{"decoder_activation": "gelu", "decoder_prefix_bidirectional": true, "decoder_connector": "linear"}
Rows from block 3 of the text decoder of a small image captioner, named by matrix and row number. Rows with one number belong to one neuron. Each number is 500 + 40 x the weight over its row's rms, rounded and kept within 0 to 999. All counts start at 0. Numbers have three digits each.
After each neuron's rows are labels from the 100 texts, of 14976, where the neuron reaches its highest value: "fires on" is the input token at the peak. Only what is clearly more common there than usual is listed. The data: regions of photos with short descriptions (Visual Genome).
# fc1: MLP up (decoder.blocks.3.mlp.fc1.weight, 384x128), inputs 0-63
# fc2: MLP down (decoder.blocks.3.mlp.fc2.weight, 128x384, transposed), outputs 0-63

fc1.330:463416519564499448551461472483497490490530498532537491532528488466513536477518503504589528515511455537440519457480541493548451480428485489525472453444475547521564470510430482502568587564499493
fc2.330:474520540588511478526543438577497441457525559546464555550455484471547551518483457403515527529481448506478520499462521494470510572496504485519574495561481593489537517522482468501447552576505472
fires on: "next"; "to"

fc1.101:557503476508522471452446551511517455511482474481478520496564501470454474482504527421503522521466561506490583434503511520418510414540475465550510492486476504495520502512429504460503455541494493
fc2.101:503518592571472490437492511515446496528488555475534492503439412499537448506465478553475475523562499445527532443518501565492510447494567472481432518496514489537527476497515502542524510469507450
fires on: "standing"; "giraffe"; "is"

fc1.374:517510495447484468535551524471533534540546466537471531634525534529531488536480526445500478455534479514505504463541502522488464402490544490510460503483452489446497439540531541499528481469493414
fc2.374:527533430583534501550460470565548532479511482532497524523441489511528480479526489478544524548482507501472546464460417493449537515538498479518480489463461461492517566510505379456481528531529516
fires on: "outside"; "visible"; "watching"

fc1.248:520530467524543559467502541471476504448493517516405518566566434484462503533493476463523469522540536487481476425449564518554476493482439506470487484511517472422471539497529467579508466496442478
fc2.248:417530504465547420536473538477466435479505464517535500466496543513491461511503516515515570507491534498483413463526395441557596442554533532591511476479523498508560476454480460518514537562615537
fires on: "white"; "wooden"

fc1.23:461476496530496499462418577484423514573533499547484508539537483490577553518454452429560530448511457422498494481472484549502492455484489439505490483439399411440521494456501566450521517520436482
fc2.23:511548520471488475457482378525513545451449509555459471451571495553451504481475525574480471581504554505528475477503536525441473497470530474489500524473490510519492490530516469583457527457518524
fires on: "and"; "with"; ","; "are"

fc1.215:494527482533509520566516521460418575521485502609469564514480529478534496521516481461443422541477484479442486456462553514440548520520527475457571539429520437526496521432486463557505468494488542
fc2.215:498493561483506482456515491501531447434496489478521506499473506493462560482529489545574466491443449544581555500478461496561508438507455485504457518502414539570480463608486479424476485503554489
fires on: "tree"; "being"

fc1.83:466512551569526472492486459490454470533421568455448468574511578529522560464462475534520496433534457528434468511503532509438482410457516518487535515533484495563509503527509478506421530474561480
fc2.83:460511471473474496516527596480472480435541458527610548485507400479454509576555517495547501471450523484574487544499518401566546542557465511494478502484491544452468503498533567543534486544506527
fires on: "<end>"

fc1.7:469548475536538475468496449521491455560499509502500509478443511477500533431468502518475399459523442514503485440481594478539489468481456512514509571477461378480497529474458495490539504431437560
fc2.7:537495479531464557431486463558498527432489504408434547504600537457514499452471501510482496514487477466526487434448552482478552539459527495489489546464461558458454557465485486457565513481522506
fires on: "air"; "."; "is"; "are"

fc1.362:535462466516578507501502510473441480502468455468551539478596475484517459505507438495548488521467451449490507459435545512533520523496500525459516476523399430548566415488493487483496501526430563
fc2.362:539448430486477520470521489547476509503563509463445476482597462513541505430555549495469517537462540513537484500499538513479536457504507482474426521502497486446553503545561517473551379496491472
fires on: "stainless"; "attached"; "bending"

fc1.150:471451471422489520515471506424467478432525523444518511575544511528426505536541494487502542527543439508448529425502486492526451507488543438508469500499537542474480467448506518545482539443574470
fc2.150:477566492493440544457493501498494575570538541453407505449501493480476474375496451521521415455469511461502485479508538505520498516456504501534482509535550474496456512511464489500468568577500512
fires on: "wet"; "t"; ","; "hole"

fc1.283:523521530489547460514464468544488454504492543505489503492463476491471526448562495454444487442547514569478489465490509535583421460455509507549571445550424480432444447530522514451458578457494517
fc2.283:533525433527419565485543452588485569496476480487510510546523528529566525508472462509517518473443541458508434467443565480486493488601482433504461425463509479472506518465458449613595487528522515
fires on: "hand"; "reflection"; "photo"; "mirror"

fc1.9:500471510541418510529476517467573588389463466439519489455520445496487512539484519521476488485541438504510558481406521518507457502421488511468509496498461458491572445423457455440495472462487536
fc2.9:447515467523523523590447502431513459520416457458577538424511545510449453531520540499526529525474472456426454509505460492541502492534552558514498487504471453524534487479516458464478543563499508
fires on: "at"; "<end>"

fc1.195:514525538468484549516502486501450518547531504506513577483481453514570410461425473545516521534482511441421499495459497498554513541471543502426560547463434483510469504557446512511527482522448499
fc2.195:486429491541507488500506471549538530452525477604414501472497518475486532465506502505503505535470571540508471517458466520517493541569517469481447485442518494468553478504540421408445510477540510
fires on: "in"; "palm"; "green"

fc1.379:512539505468515482427476516488527494518383578509517507548487524555474449528493505402512477548481486530507567479471504494463552458465473375560506489522431509450602430570476517493505531527505480
fc2.379:516571509546508530512517474497401550564553582499487465462489476478500475483477502523464511516595509463425518506561499474515502506555508499520491514500489495593548485424480460517562528531485485
fires on: "of"; "standing"

fc1.219:545520541598462471500458568515491599544487484530471458555533474529475478485517475498543483474556437512492517577544480499511453440464539444525516555493464539466416467536485524514556486466529494
fc2.219:526521488482478573537450430518574532463453478539493495509526559469505514434517492574528528492518459539471554485529503516463446522474499535529517551533484493427530538498536438462462575605507485
fires on: "one"; "bird"; "duck"

fc1.136:556523468503515509470515504557409517470458557494537522463517457501552475521467489432538572545423446514465465465511537566511504519538468428562537529517511467457480523512479536518501492510478499
fc2.136:461557521452491482560494469511513505530524439460484480490493506522488500509480470505453495509584507470456527525486483441499473549512462455440421510461560487468520521496449507485459516484545536
fires on: "counter"; "brick"; "stone"; "mountain"

fc1.52:520436477435505507442536517537513487445511466553488571467490541490484480510528464514513475523519479471553520489495596504553554470490512475521514481541486509529519525513540572499537556548591508
fc2.52:438548469550520482511502513495477471471493530540562437552543501541477547524452541448453520501508481580519448513543448499438442461521538481497444527454495498514504488465478425531428427483480544
fires on: "<end>"

fc1.221:537506563538540449386544469494443432526534558519510548565470518511502504512453491509518522501503451519543479417553520493497549506516560447506426473527488458489553530525413510526513532499513543
fc2.221:510458452552507512510459463511582496474456565460539470446540516495511499487447516577474500501546498438503566566499528542438505528437437497538563546489450565483443527508551526525532513447487535
fires on: "."; "of"; "his"; "dirt"

fc1.186:497522557518520516495448471458456500520466517521493576565529519438466474500440434481507496460462501475493495523495450555449442472447503552554538502588469497453456489490504479468498484449486480
fc2.186:427480413526510472514482489478539489509498499477479473475471477552462542552534494453504517563534548485560494530548583498566489551477514490493484491468508552483555500461499537480506508533475569
fires on: "on"; "behind"; "and"; "at"

fc1.214:476469527490586494500487499500462507485500432514553568552512503540527441480458506464518504469558506541532563583488540509545523424442498533571485470494585416457542502485471493492527554455461436
fc2.214:529557410504491499464452467459530445475471499524508502520505478540472574462571519498472414518429467456455541462471448483490536609543536489422510453506481565518465435498543542578503480511558594
fires on: "stop"; "coming"

fc1.296:481457430489506476480513492478560431465499524515438537540518490515428504478529531510503475504454436527428432481510488558554511502560558447511588514538514506484452451492476526412498558547485502
fc2.296:541530548513519565450492477508491480509504492502463479451450426487431517526535521525518471409479525500459502551514546465509528481552547477463465391480561507519490527529508556521483480499428490
fires on: "front"; "of"; "rear"

fc1.258:468507505539476471485501465458510501533357493419475535444516544463550565520508474404477504580428447512483513539483495500542532574510478549576476480454434513512502551532469549497472560560493538
fc2.258:462484484517552462533456448543568463493568534467516487518505488566562572491544483529577505535545478501567417503408472508516463386501516453554450485542555419477502466497495479490528416490504435
fires on: "<end>"

fc1.155:506495569519492473514395519473518547444575539466443537484488528487457497524447474467555547497468493520508479434497532530476463499575512465467464516469421405453549541494484509541526522496479528
fc2.155:461402470479490499504437505478424409588502506501575500487546556523549436414528532502472492471491426498437510443485532494542529486495566481490515513471424510504504492534437568447468556521549546
fires on: "front"

fc1.293:530498494469545501489501454538523418464468479530509467544511535544494469514517465472561488502467432548503475470411499429493462472442531475483533526547531580498539497487523494541498587432447562
fc2.293:439479526481458514541509526516540474534558498435472512436427488502518535457436574487390532517502557477523529556474474525562461540533468496484537510444505524434478478449493476444424437480437511
fires on: "front"; "back"

fc1.81:449523504488489470480551508531538470548550480548506541534532471491489572520520462589510499494499459532484483510520491496524526439515440548444524482512425496533447387571480526499504526455567518
fc2.81:590508489525499543547488468456437547445436512478462557523422540529468469551485486453504536519422507416509488454522468468482499455460499518538462468570514490526523586438491432526528490505504503
fires on: "."; "-"

fc1.302:474492470506455480546552521560467448524488505513538563502434535430530512555458477512429482457518435543520469491411554461517464511520454457501568465511449420463505511535478513430430552525441472
fc2.302:504486491481518453406511524450515498513443496463437448485498464540490538466561533494470495515588564503519494498501426504490496437501565532509535481522503497568509523474525534558631483491534419
fires on: "can"; "player"; "tracks"; "head"

fc1.169:530552454547500498524457482524499444415484558482510488496470517523452496511427510511540546502467518539448444469428496470477516453508502456515541469472419417515531512518536566456549456391478467
fc2.169:479477488471522440445460517422506507557434513501461573495504540408560468573563475485532458537465387502552536490557471495454438537484560469439412520473504551498455488485474513539493561528500466
fires on: "of"; "on"

fc1.54:500443548584484482460471519569484495429485510527522522584486530514438524556450564545536490538472528474460548520495497482507541466450465481526549479495493498490492460548485501471518481506431435
fc2.54:553522431498516526475465496458504540533508523501559476587548474461519450449498500479506480503469468485538472509475530496501533586519508581494484499462501464520558476527486497537539582511555482
fires on: "next"; "the"; "on"; "yellow"

fc1.32:555507503438457525485538466445470493463465555426521491492446543528478531515453498493570441469474531512467542434499474422458451497568509438488578435537487442510483456462468550536532494538533457
fc2.32:450604502553501465505422529515476463505448520441521505546521509457512507475518503525446464513552448462523536507508488477567539445539449481525569454549442466451510527486523437508432479465448446
fires on: "on"; "in"

fc1.245:534561508528444497512565515482507522520475506416502514492437526503497538535467518488423454450421497519543511494441476518462522529490483512509439456524514395491500380488498489452498577520524516
fc2.245:522552483522508471492415491485517500503446495505505488517517497499525545486466505502499489513545509484483514464571508534456531489490540605526497487510512484466449552439513506440469488431483509
fires on: "white"; "brown"; "other"

fc1.121:526527431496511486446480554517419534454578515510472570517557488515484514458445456474487525493450490491495404476471562493511458493552550515528511484421505469554548623517537480486534532440448455
fc2.121:494475486532435467560499513500519525464456487488473542515506537534461500480498534552471545505507467523507517472469519477487487498525429506438478530376464557481487470508526486569478448454520445
fires on: "and"; "no"

fc1.318:536494521506496485518499485463518550524543593512492547478492556431392494521492470508535577513525450499454501483467456512476457532527478527567455434485432521477545506528506483473517551604482434
fc2.318:536503460534508493516441498487477553503550535551545550475513545407491522476462533526503536460455438504472489487486539461512463480516487513557518452523415612509484490470525440445526610498465519
fires on: "next"; "roman"

fc1.348:506497489449450531562559478561460552535488542543486519454545500507466496522509541426487458492435482465540435403363479524532515466467485497517558441524505498508539505504501493467444577434474499
fc2.348:546538503477513425405502420474459533483420452513491400563535493513542494462412453537521471477561561450547552506485519475527486522532484531498463486490472407502494571534524473510560498497554510
fires on: "part"; "body"; "stainless"; "at"

fc1.118:587504546458460500481496541524450506485465523515570566529496539542478526457531503575454474509476496438511426538448466527459478483531481507487450509511449446503527458522460532537498538453471526
fc2.118:490532506510553482487497469463525499510468481501523515451558443417552517489505487438568508467411461514461496465474514525562507554482491505569486501507521493547468537530460474539477410502564479
fires on: "on"; "being"; "rider"

fc1.142:541492468510471474516477572515522564516516489472522527449533481500528488544527521514505435463498529492492522525474556525432464508477485448472592496518436443430581456509529434449491537439482498
fc2.142:490530482540525501505516514488466463511441469548493445470479492554517546539438489515619476460482497459492475521533506447464513468554529491478481517515481464465483520536529493544430498511433521
fires on: "and"; "double"

fc1.63:516590506500539500537497508480509510517491511492539497549529480492496492510468460438520523525531459469422532564529469401527464507543551573477451465549423492461537488495481501551547488506471470
fc2.63:491482441482503425448500459535596550482499485498492538520487504530478479453522468575501488537478458452535450440510458609422422483464498456531606544488503496471417491539471500476509565462535474
fires on: "painted"; "in"; "cast"

fc1.116:500521538568491525486473552471451471466456536512490481497512510466510557494573432520508519556507434499472473486439442545462509496484484484435495508505524488524480481472499507569578567525553504
fc2.116:455526556544603489507545531531534460451530505527438519473482441515451485522576476449506542496462481519545509544445427484507425465497492508537465499482595488579463499493523551437553538434512470
fires on: "<end>"

fc1.60:513466493526487523528523511501454506513534493462475542509452523517539410443519458535536426548506478522428480535528552489415438408495473473432533551526489442503520466528488428484490470497522561
fc2.60:446537535521515462499494540481459454505490490417416434476484471505476466448499445496514484423491500427518503452462479542530464535500485517442529506552480457472619573562510520487543430515524487
fires on: "<end>"; "blinds"; "curtains"

fc1.88:537480478532452474514505522427454551515536510554533592502522467532512458477424541462472438584503502591462464480509481494471537508465466398446561478436493569474517461526525484543469519472475573
fc2.88:544483528584515519532480485495483416516512459456426467533497541534579535449482545476520551537570450454563566475497505526514500463499442542503496485523495493533545443520404447478549460494497470
fires on: "slices"; "sliced"; "cooked"; "eaten"

fc1.113:499489451476480501459511464436503522490520502446428428527557565420464487473531394457408545518498477513490481510530493541473517489480498498533585530488426490501499447488558542475465563513525525
fc2.113:547436530512471515567506534506467513424492522534487510472514475487526541531441583548561472449496477528500467490503580430451446533517564461460458496449517495477578538524504459548530470513446523
fires on: "laying"; "open"; "sitting"

fc1.282:504470510555502577468472548548467524488479451516470520544450564530471504503467479492455494428514467505463509522538559524536512522548510466560526477470501487530533515535490524518449550431527443
fc2.282:462599511486573446485529538448525438487497537561554437432500466498595478528499541505555518539509508521529551454486483483487545490517549524493475567484454556430412519533481495444437471559521570
fires on: "is"

fc1.182:470509463501456490418536486504453479426514466555501449585576479487501411492539507431408483449556422572471475502422529512503503454489545482523498491511405526564441481503455470518542502422527457
fc2.182:492492539482505493488478515488442487512440482465552460444470481507542474468450531465438561494523488480487514441499580481499517492523546531521531452499487484460527492469438470509504478572485494
fires on: "part"; "pair"; "section"

fc1.322:454607508457536487465530505533542552482520460497467459439510486513545499443461438499455473525525410542460486537453498468380473508518468431519492469562464482553480479537531450523522458538448480
fc2.322:564465506502425521472439499498554431579548503471504418469544503498528447459483476479533469489478541521508459413497482516521537526525525529578570546549538522484517586504489497456503546454463494
fires on: "tree"; "flower"

fc1.77:459478557521481513453495438526551485562488518528478530565534544473559446492445485591512502536568586523499514498493519497471471489530518503507542462383516469486543470502535479513519537463536455
fc2.77:461536452506424569499466611529488483500502440481455464485546503505507523453599485383470449542488486461458498515490488460542492518462503481537534536511490489483522508448546530461520494486499567
fires on: "with"; "in"; "leafy"

fc1.317:470480513429458436482451406557501515501467539483499555512494499475472440494469472476534523425500491544485483490533459452474494426544433527478557473413457474537526477527463482449475505477400528
fc2.317:524536500489504555553499584397518503457569470491513469485500517498519547541474506531455508553486498467551487519484553504509498595459566471558464534604504553461480530484538433526522424501558446
fires on: "front"; "windshield"; "bending"

fc1.333:515458453511506494469427533559521478522478488465419524545495496560483423532482580458540437482478493499489537517456476521479563467502466554575491511519480520530528387535498461525541493537505544
fc2.333:474515571510478529503566428523442563511474491480490474505430467454532458533448424482566507469492455421502561457480498432483534468462454473450513486504466488449540571524477440496540551523544470
fires on: "standing"; "parked"

fc1.127:493544496499566414495526552439463501545507528567583579477438491466479433490540409462493529514508525510504511459547509466512504505501515445529572530544456467459515539551466485458567539501495527
fc2.127:496479516508480511509522504564563469495508509546505495526585485524558569495496532513527494540501425462537414480490502565508503474512502533540446489513517524589502408451552509554488487462500559
fires on: "in"; "people"

fc1.375:504445521453538490493555481510502588543599470475496486480474498473504522539425526452475504483558513514441528500446502468485556529481517467492515427468477437475460522540445532521479517491510522
fc2.375:500462533448467532447412465557541491520509487458489557545500552503448477497520584548528433603530520491429475509539521471501467510459506485488505572552436543484540495573446497428526500507490430
fires on: "of"

fc1.280:493455495570459494487492507485503487529483473470483411532512451501495559439464425494521545503483521519472500508461463470461590507449498547503516480506517568488514531523459584478482587492548491
fc2.280:475503465481456499523495465564544521474509502484505547518468415513500503564559522440535460550500417497535533551473497589506491525510523427509490511448491512518422454544569490457498518540516543
fires on: "bike"; "bicycle"; "motorcycle"; "tree"

fc1.342:485494479528485475415436535498512468477565531475505518523546488463449488509456502469563502423476455586391462480471536460499512463406463426509523532518548463514543507556459493510504474443449499
fc2.342:596480456470550550579495589538505553540509513466518520565498504516530466513504494478579578506545509504554525520474500488509526491551449489510503585487443438491566444466499476536583559544489454
fires on: "next"; "people"; "trees"

fc1.301:563539468488467517475446498559477455513514465562372527493465526532492503455489554546433480480497546500476512383509545525553523477489494512538491550502474469453484516532450481441524451524504468
fc2.301:509434510546464554497465588518444456449451563482463464507510482515520544508556493463478541467520504504501441489527520519507459564521550541487563554524562543458495510471529525483461426595466494
fires on: "and"; "with"; "are"

fc1.316:490512484544468482536470504527510507483550477421411517547498498464467494497535436447489430497576444488509515547504480508507463428446542509463493468466394483535510531581518472581496486572528494
fc2.316:494495560490492476546508496457633465524506466519466499532552537491509470514483471530493512530564473545473534504449462477564567485520443461514422466457545498542463488486447493462464456500450474
fires on: "and"; "framed"; "stuffed"; "christmas"

fc1.89:510489519418553515504476488546463500469503441470479458501515514489486503460512446516420497557532355508493439450501510478524437439547506440505455537544460507502563507493458516524526510524444607
fc2.89:485490473482460518505508512596481544548508530428525523622485517504508405570494540474491512435501543452485502426537498494467524507493535479483506494477514467529411521578533446492486472519452463
fires on: "mans"

fc1.57:536449535505497499517405553466517507525484457519476511494556464484397510536416541434555510568468473525506511533466518439474568545544498517523490430511417518479528391477480506520561462599448508
fc2.57:440441427457527585517546501529466521516488541505476475436486465459503505466555492491501520427518443451464549601534571496522583494479473485543501477503485511508467494470522527573503556487496511
fires on: "standing"; "holding"; "cast"

fc1.355:485476517529514485527528462493516525510502441458542498504563505520545435407487488469497513456521415495488476449496568433514512472471487506567466505472461508482521497507477485530440470544442471
fc2.355:455508499577465502533512514510515469480482504589442510482449516507446425495453510491462528616467522479446479534496489546502445545476452404468536452550515519523482537510509483462538500427533524
fires on: "snow"; "bus"; "plane"

fc1.175:480475412394485523571568513517471478477506445557482552549457474472547452488499479583455534462496474562561499472451545461560515517512493401489452506562450448472527504510474525480470573518482448
fc2.175:518480548467506597512446496507484613517399525457497512532492521482461493490473502473549487533554515496440427504529517516498489450474417478511465422498444428526470468477479542521481531510512493
fires on: "hand"; "plastic"

fc1.300:476550521462511516527536490491444531496414420543494507523506496468452529545447555455505499494548451460516414441497508490495427555439506513464449464418479459480537498473483524523478525560490441
fc2.300:466564499480521584474538476498504574496517557458494442463505444491490527546529470516465486470443492480583505441475431530512487446527470537518509504511510429533434519513456486437510524551577473
fires on: "snow"; "ground"; "surf"

fc1.40:496525479487522516510453485560444496473480498509500505493455487447483505459550456409483515553470468438438542481503564473538447493436478588432502484572501500440509438520537515510451513552560439
fc2.40:547508528470513526463489511518471512478522504470520499532486596500479489552505512491505536475533464491474497478511499471480481506532524490618502464541424452484485512542522473453512502486562491
fires on: "of"; "stainless"; "toilet"; "and"

fc1.194:578522499500548467464500519496506489545478445479509450544537472475504483512521450544562541456469464500517517522407475475473447527434518550539526478460420472501513521526428551495497555461532490
fc2.194:591474486546523509534423455587472481493498514475523625517441470443493507449538532561471536528556453481532479502527544541500489421447507557441492462513490527452523510487528508535484422498411442
fires on: "<end>"; "the"; "at"

fc1.42:562484525523435462511422572485491521443499521491489440478492501519458547528432505516558504496523493498463414418531518516535467516549444580509552565467472540470503535485525557462477498503553451
fc2.42:447560522523530535505547506561467573549568482531502543482545500524534467470495441439528519517499525515533488525504467495500506508529519484519512565483466445586456494474518455427490561463483518
fires on: "with"; "top"; "is"; "are"

fc1.274:507500467460509483549501480500500528513443443468485569501541467472422535499479539490531477508512520420497434455461424492538487369438480569492537532487480539498553395505452502492498512496513430
fc2.274:549460455470524564463396571596457461460509495513478460427447487479467486485534482449524512459535495554491528474526501495566494540531503473490492439514480429506461492457506544529484556471528516
fires on: "hand"

fc1.365:495427523519480498449494517510504490542518424566456492506529527526500516535543491519570499506590429460427504496468564426495516501517480521537522491556548505499515530516496530573470531433534600
fc2.365:524519550485441514517527564545495516504564423444508505454512507495455565471417444536451511541511541489457492495538497607516485503471479545413505524498424554525461443493504524524484494531553502
fires on: "is"; "."; "\""; "showing"

fc1.234:530521469432511540458550502581448448557501575467435564532480510476433467477487511448513424498543436506492507471434511549533527461517485476488574543444563507427441460463523482487434565467474513
fc2.234:505504521451515532478479514497445567512472484474502561494472527502460369467535501502522514490478516536507454444528528499409469470497470356483478466497473510467506482483537510553558512507532490
fires on: "hand"; "lap"; "hot"

fc1.368:447502578528551519498477519482443486500510535424570512484539469484424451475467486542567531448459518472446502493444514516456438477509461477514432527481542440493514430508486555423483519493455511
fc2.368:451459507445567542549539499555498421460495528465545521508539523524440488487521471592528556440538507540491489566482517481529459507541444504527555576555465496533517466521524519470507523497533514
fires on: "and"; "next"

fc1.36:473514518480413528492475452442494477514422483455440519572544561600515436569481488515488487546501448470452521459462522480400460504509466456510474489461481484528493467498476453514550473435419500
fc2.36:524458479511559470456465511479482534575570476523477495492457477427473506449524433458489466481456541488492466505469480485537561480520578481467535508474535521513487445550483426481552488571589514
fires on: "on"; "visible"; "is"

fc1.208:497431543476441436468559474482471447573546531540474510510545517483533507513462477525528506450528548463504518515519482521485438481482437486429446431574435442497521493548535453578516457464530508
fc2.208:472531501474470487578544528468497543485456593487496533466527530460483630562514502511492498549515519607519568570507497469531476511473468524526463506529549448451427566468433487406452484553515414
fires on: "desk"; "field"; "it"; "room"

fc1.290:539497515510491495492523553445467509519508479458511570491460483525471549501512552499574491528517462548469568514431509462483463476477553471518422493585523593490470491489493469551466453600580500
fc2.290:517519451516502511517441383507510423502476481543470421522519486512546477503528459501395465525565491467552474483517521526423527528496452517480548553447447439436518489499446484451549537455480505
fires on: "<end>"; "."

fc1.286:498515527521539528490474463540507531417481470453505435502526524504533492494508524510504472509461485540452529494489500472393517485539444369472494449539462554528446494431476505498546508523425482
fc2.286:482522518514537512548472513508505436498518522514554485481487512467619576553459508435533453469494579503511489430539540482558386474531499550494519522497443468492441519461572466450572450484457410
fires on: "on"; "leaning"

fc1.87:515509487523507498445560530550464554576555519448464468512521529471485476560523518502472508548468505510443474526523538492504498415463537485550512480515552463487513468582559484461513545512520608
fc2.87:531497509467496526443532514595525583493559560471472493503458495503476507458510501508486469545518527478562481506519472476473486484483495552597396508470500489531486585501558445474489455437500534
fires on: "picture"; "hanging"; "window"; "painting"

fc1.174:486496509488471505468557513547429473547506516571531560412506450492521492482524413497433533589550479454483466454467517479600486472462512507453447479496442489489521518548519481555503492442485519
fc2.174:559607578519508505464542520514495453600484514525573452501520504475490499489425494540532421473496549500469508562508536504477494458501484457533511500483448497579476552477515500479495509552586532
fires on: "."

fc1.311:484461456495475494542542479413462485463563438553384491470485561492467495535440503554419489513528473474450563438440523484467473523505479469486554498493466522506556477456544496562495427465550502
fc2.311:565499496497407476502534474446499546450518516500537534533485509537506478539479544509548497565444562508514452560549436525533499512475603475487550483466496409508483526530500522460517504511529465
fires on: "and"; "-"; "of"

fc1.331:510477439489475478463479432536506514466461468502502479490494564496481504610458477543560481477474435553484474496443520477473463570579476515566521518444484470512510485491452583558491543488508481
fc2.331:539468513459566428476489526438544472507426513458485491495551544494548484484437445509501508539520563452547430494478506483611475528567554499448492507441563431493475506472547472499531514474509525
fires on: "power"; "ice"; "smoke"

fc1.151:479562421500507440513477561520463510630521474451472518531490515444519479501528519547490471537499443508397558502466522470506489475429451499517489480416527481495442423486534505467556463473490485
fc2.151:509516491551466581464500481494556450517571513501543493479531498516537513548495476511494509515535468461597416510531465536470511586439482539553549553489467530494506492511541424507477581434527567
fires on: "is"; "are"; "right"

fc1.1:490551480471481407528458447501524510514533487364468562490479532498497467506605519438571474458480438509539514445515502439485491488447450480515536514582410421489408460492513578440490526534527507
fc2.1:497445515510527511391520458533465513492448443583492513451541466491507516469404479595528527465473427481487494508497434489515547389470511502513531502519560517474435568475565534523523472475576529
fires on: "air"; "snow"

fc1.222:542523507485521476429529512525438489482421479534550563537429448494502476539532470473499470541514519519492486444542467495510456438519493549579540480455494466456494454484506494522448475542544461
fc2.222:476577507479546497518510472511529532500463472520513409525530442510545467495558547459517477464464490441474501463493460431499459576455529504543505518474443431535552497528517462437569604499520518
fires on: "reflection"; "wave"; "waves"; "surf"

fc1.360:558503495519549515534520488462501475511443439530480446489460484470497477491395522572466467509500542490462499398484550513488425437597550502527530478553475465559479474494446527465532493486425484
fc2.360:521465489502544457461489504476538495462539513487452478487531521454441508511521462530492456495529523499490496471441543486494474552503511531537477447426600572550573519418433532577459478524541459
fires on: "is"

fc1.16:527502507542482505481461428418449470494490497425522556494479538550464526533423537453507442431502376518521499470566544535500573518509475496507456479548463446542458512555494467527520530503487501
fc2.16:476506545456497455494522469531585452514475481496483538484540568439460574484496438529495476502517406553531506500433518524503562501491493518568466427547506454491373432502542569498548529397526500
fires on: "."; "<end>"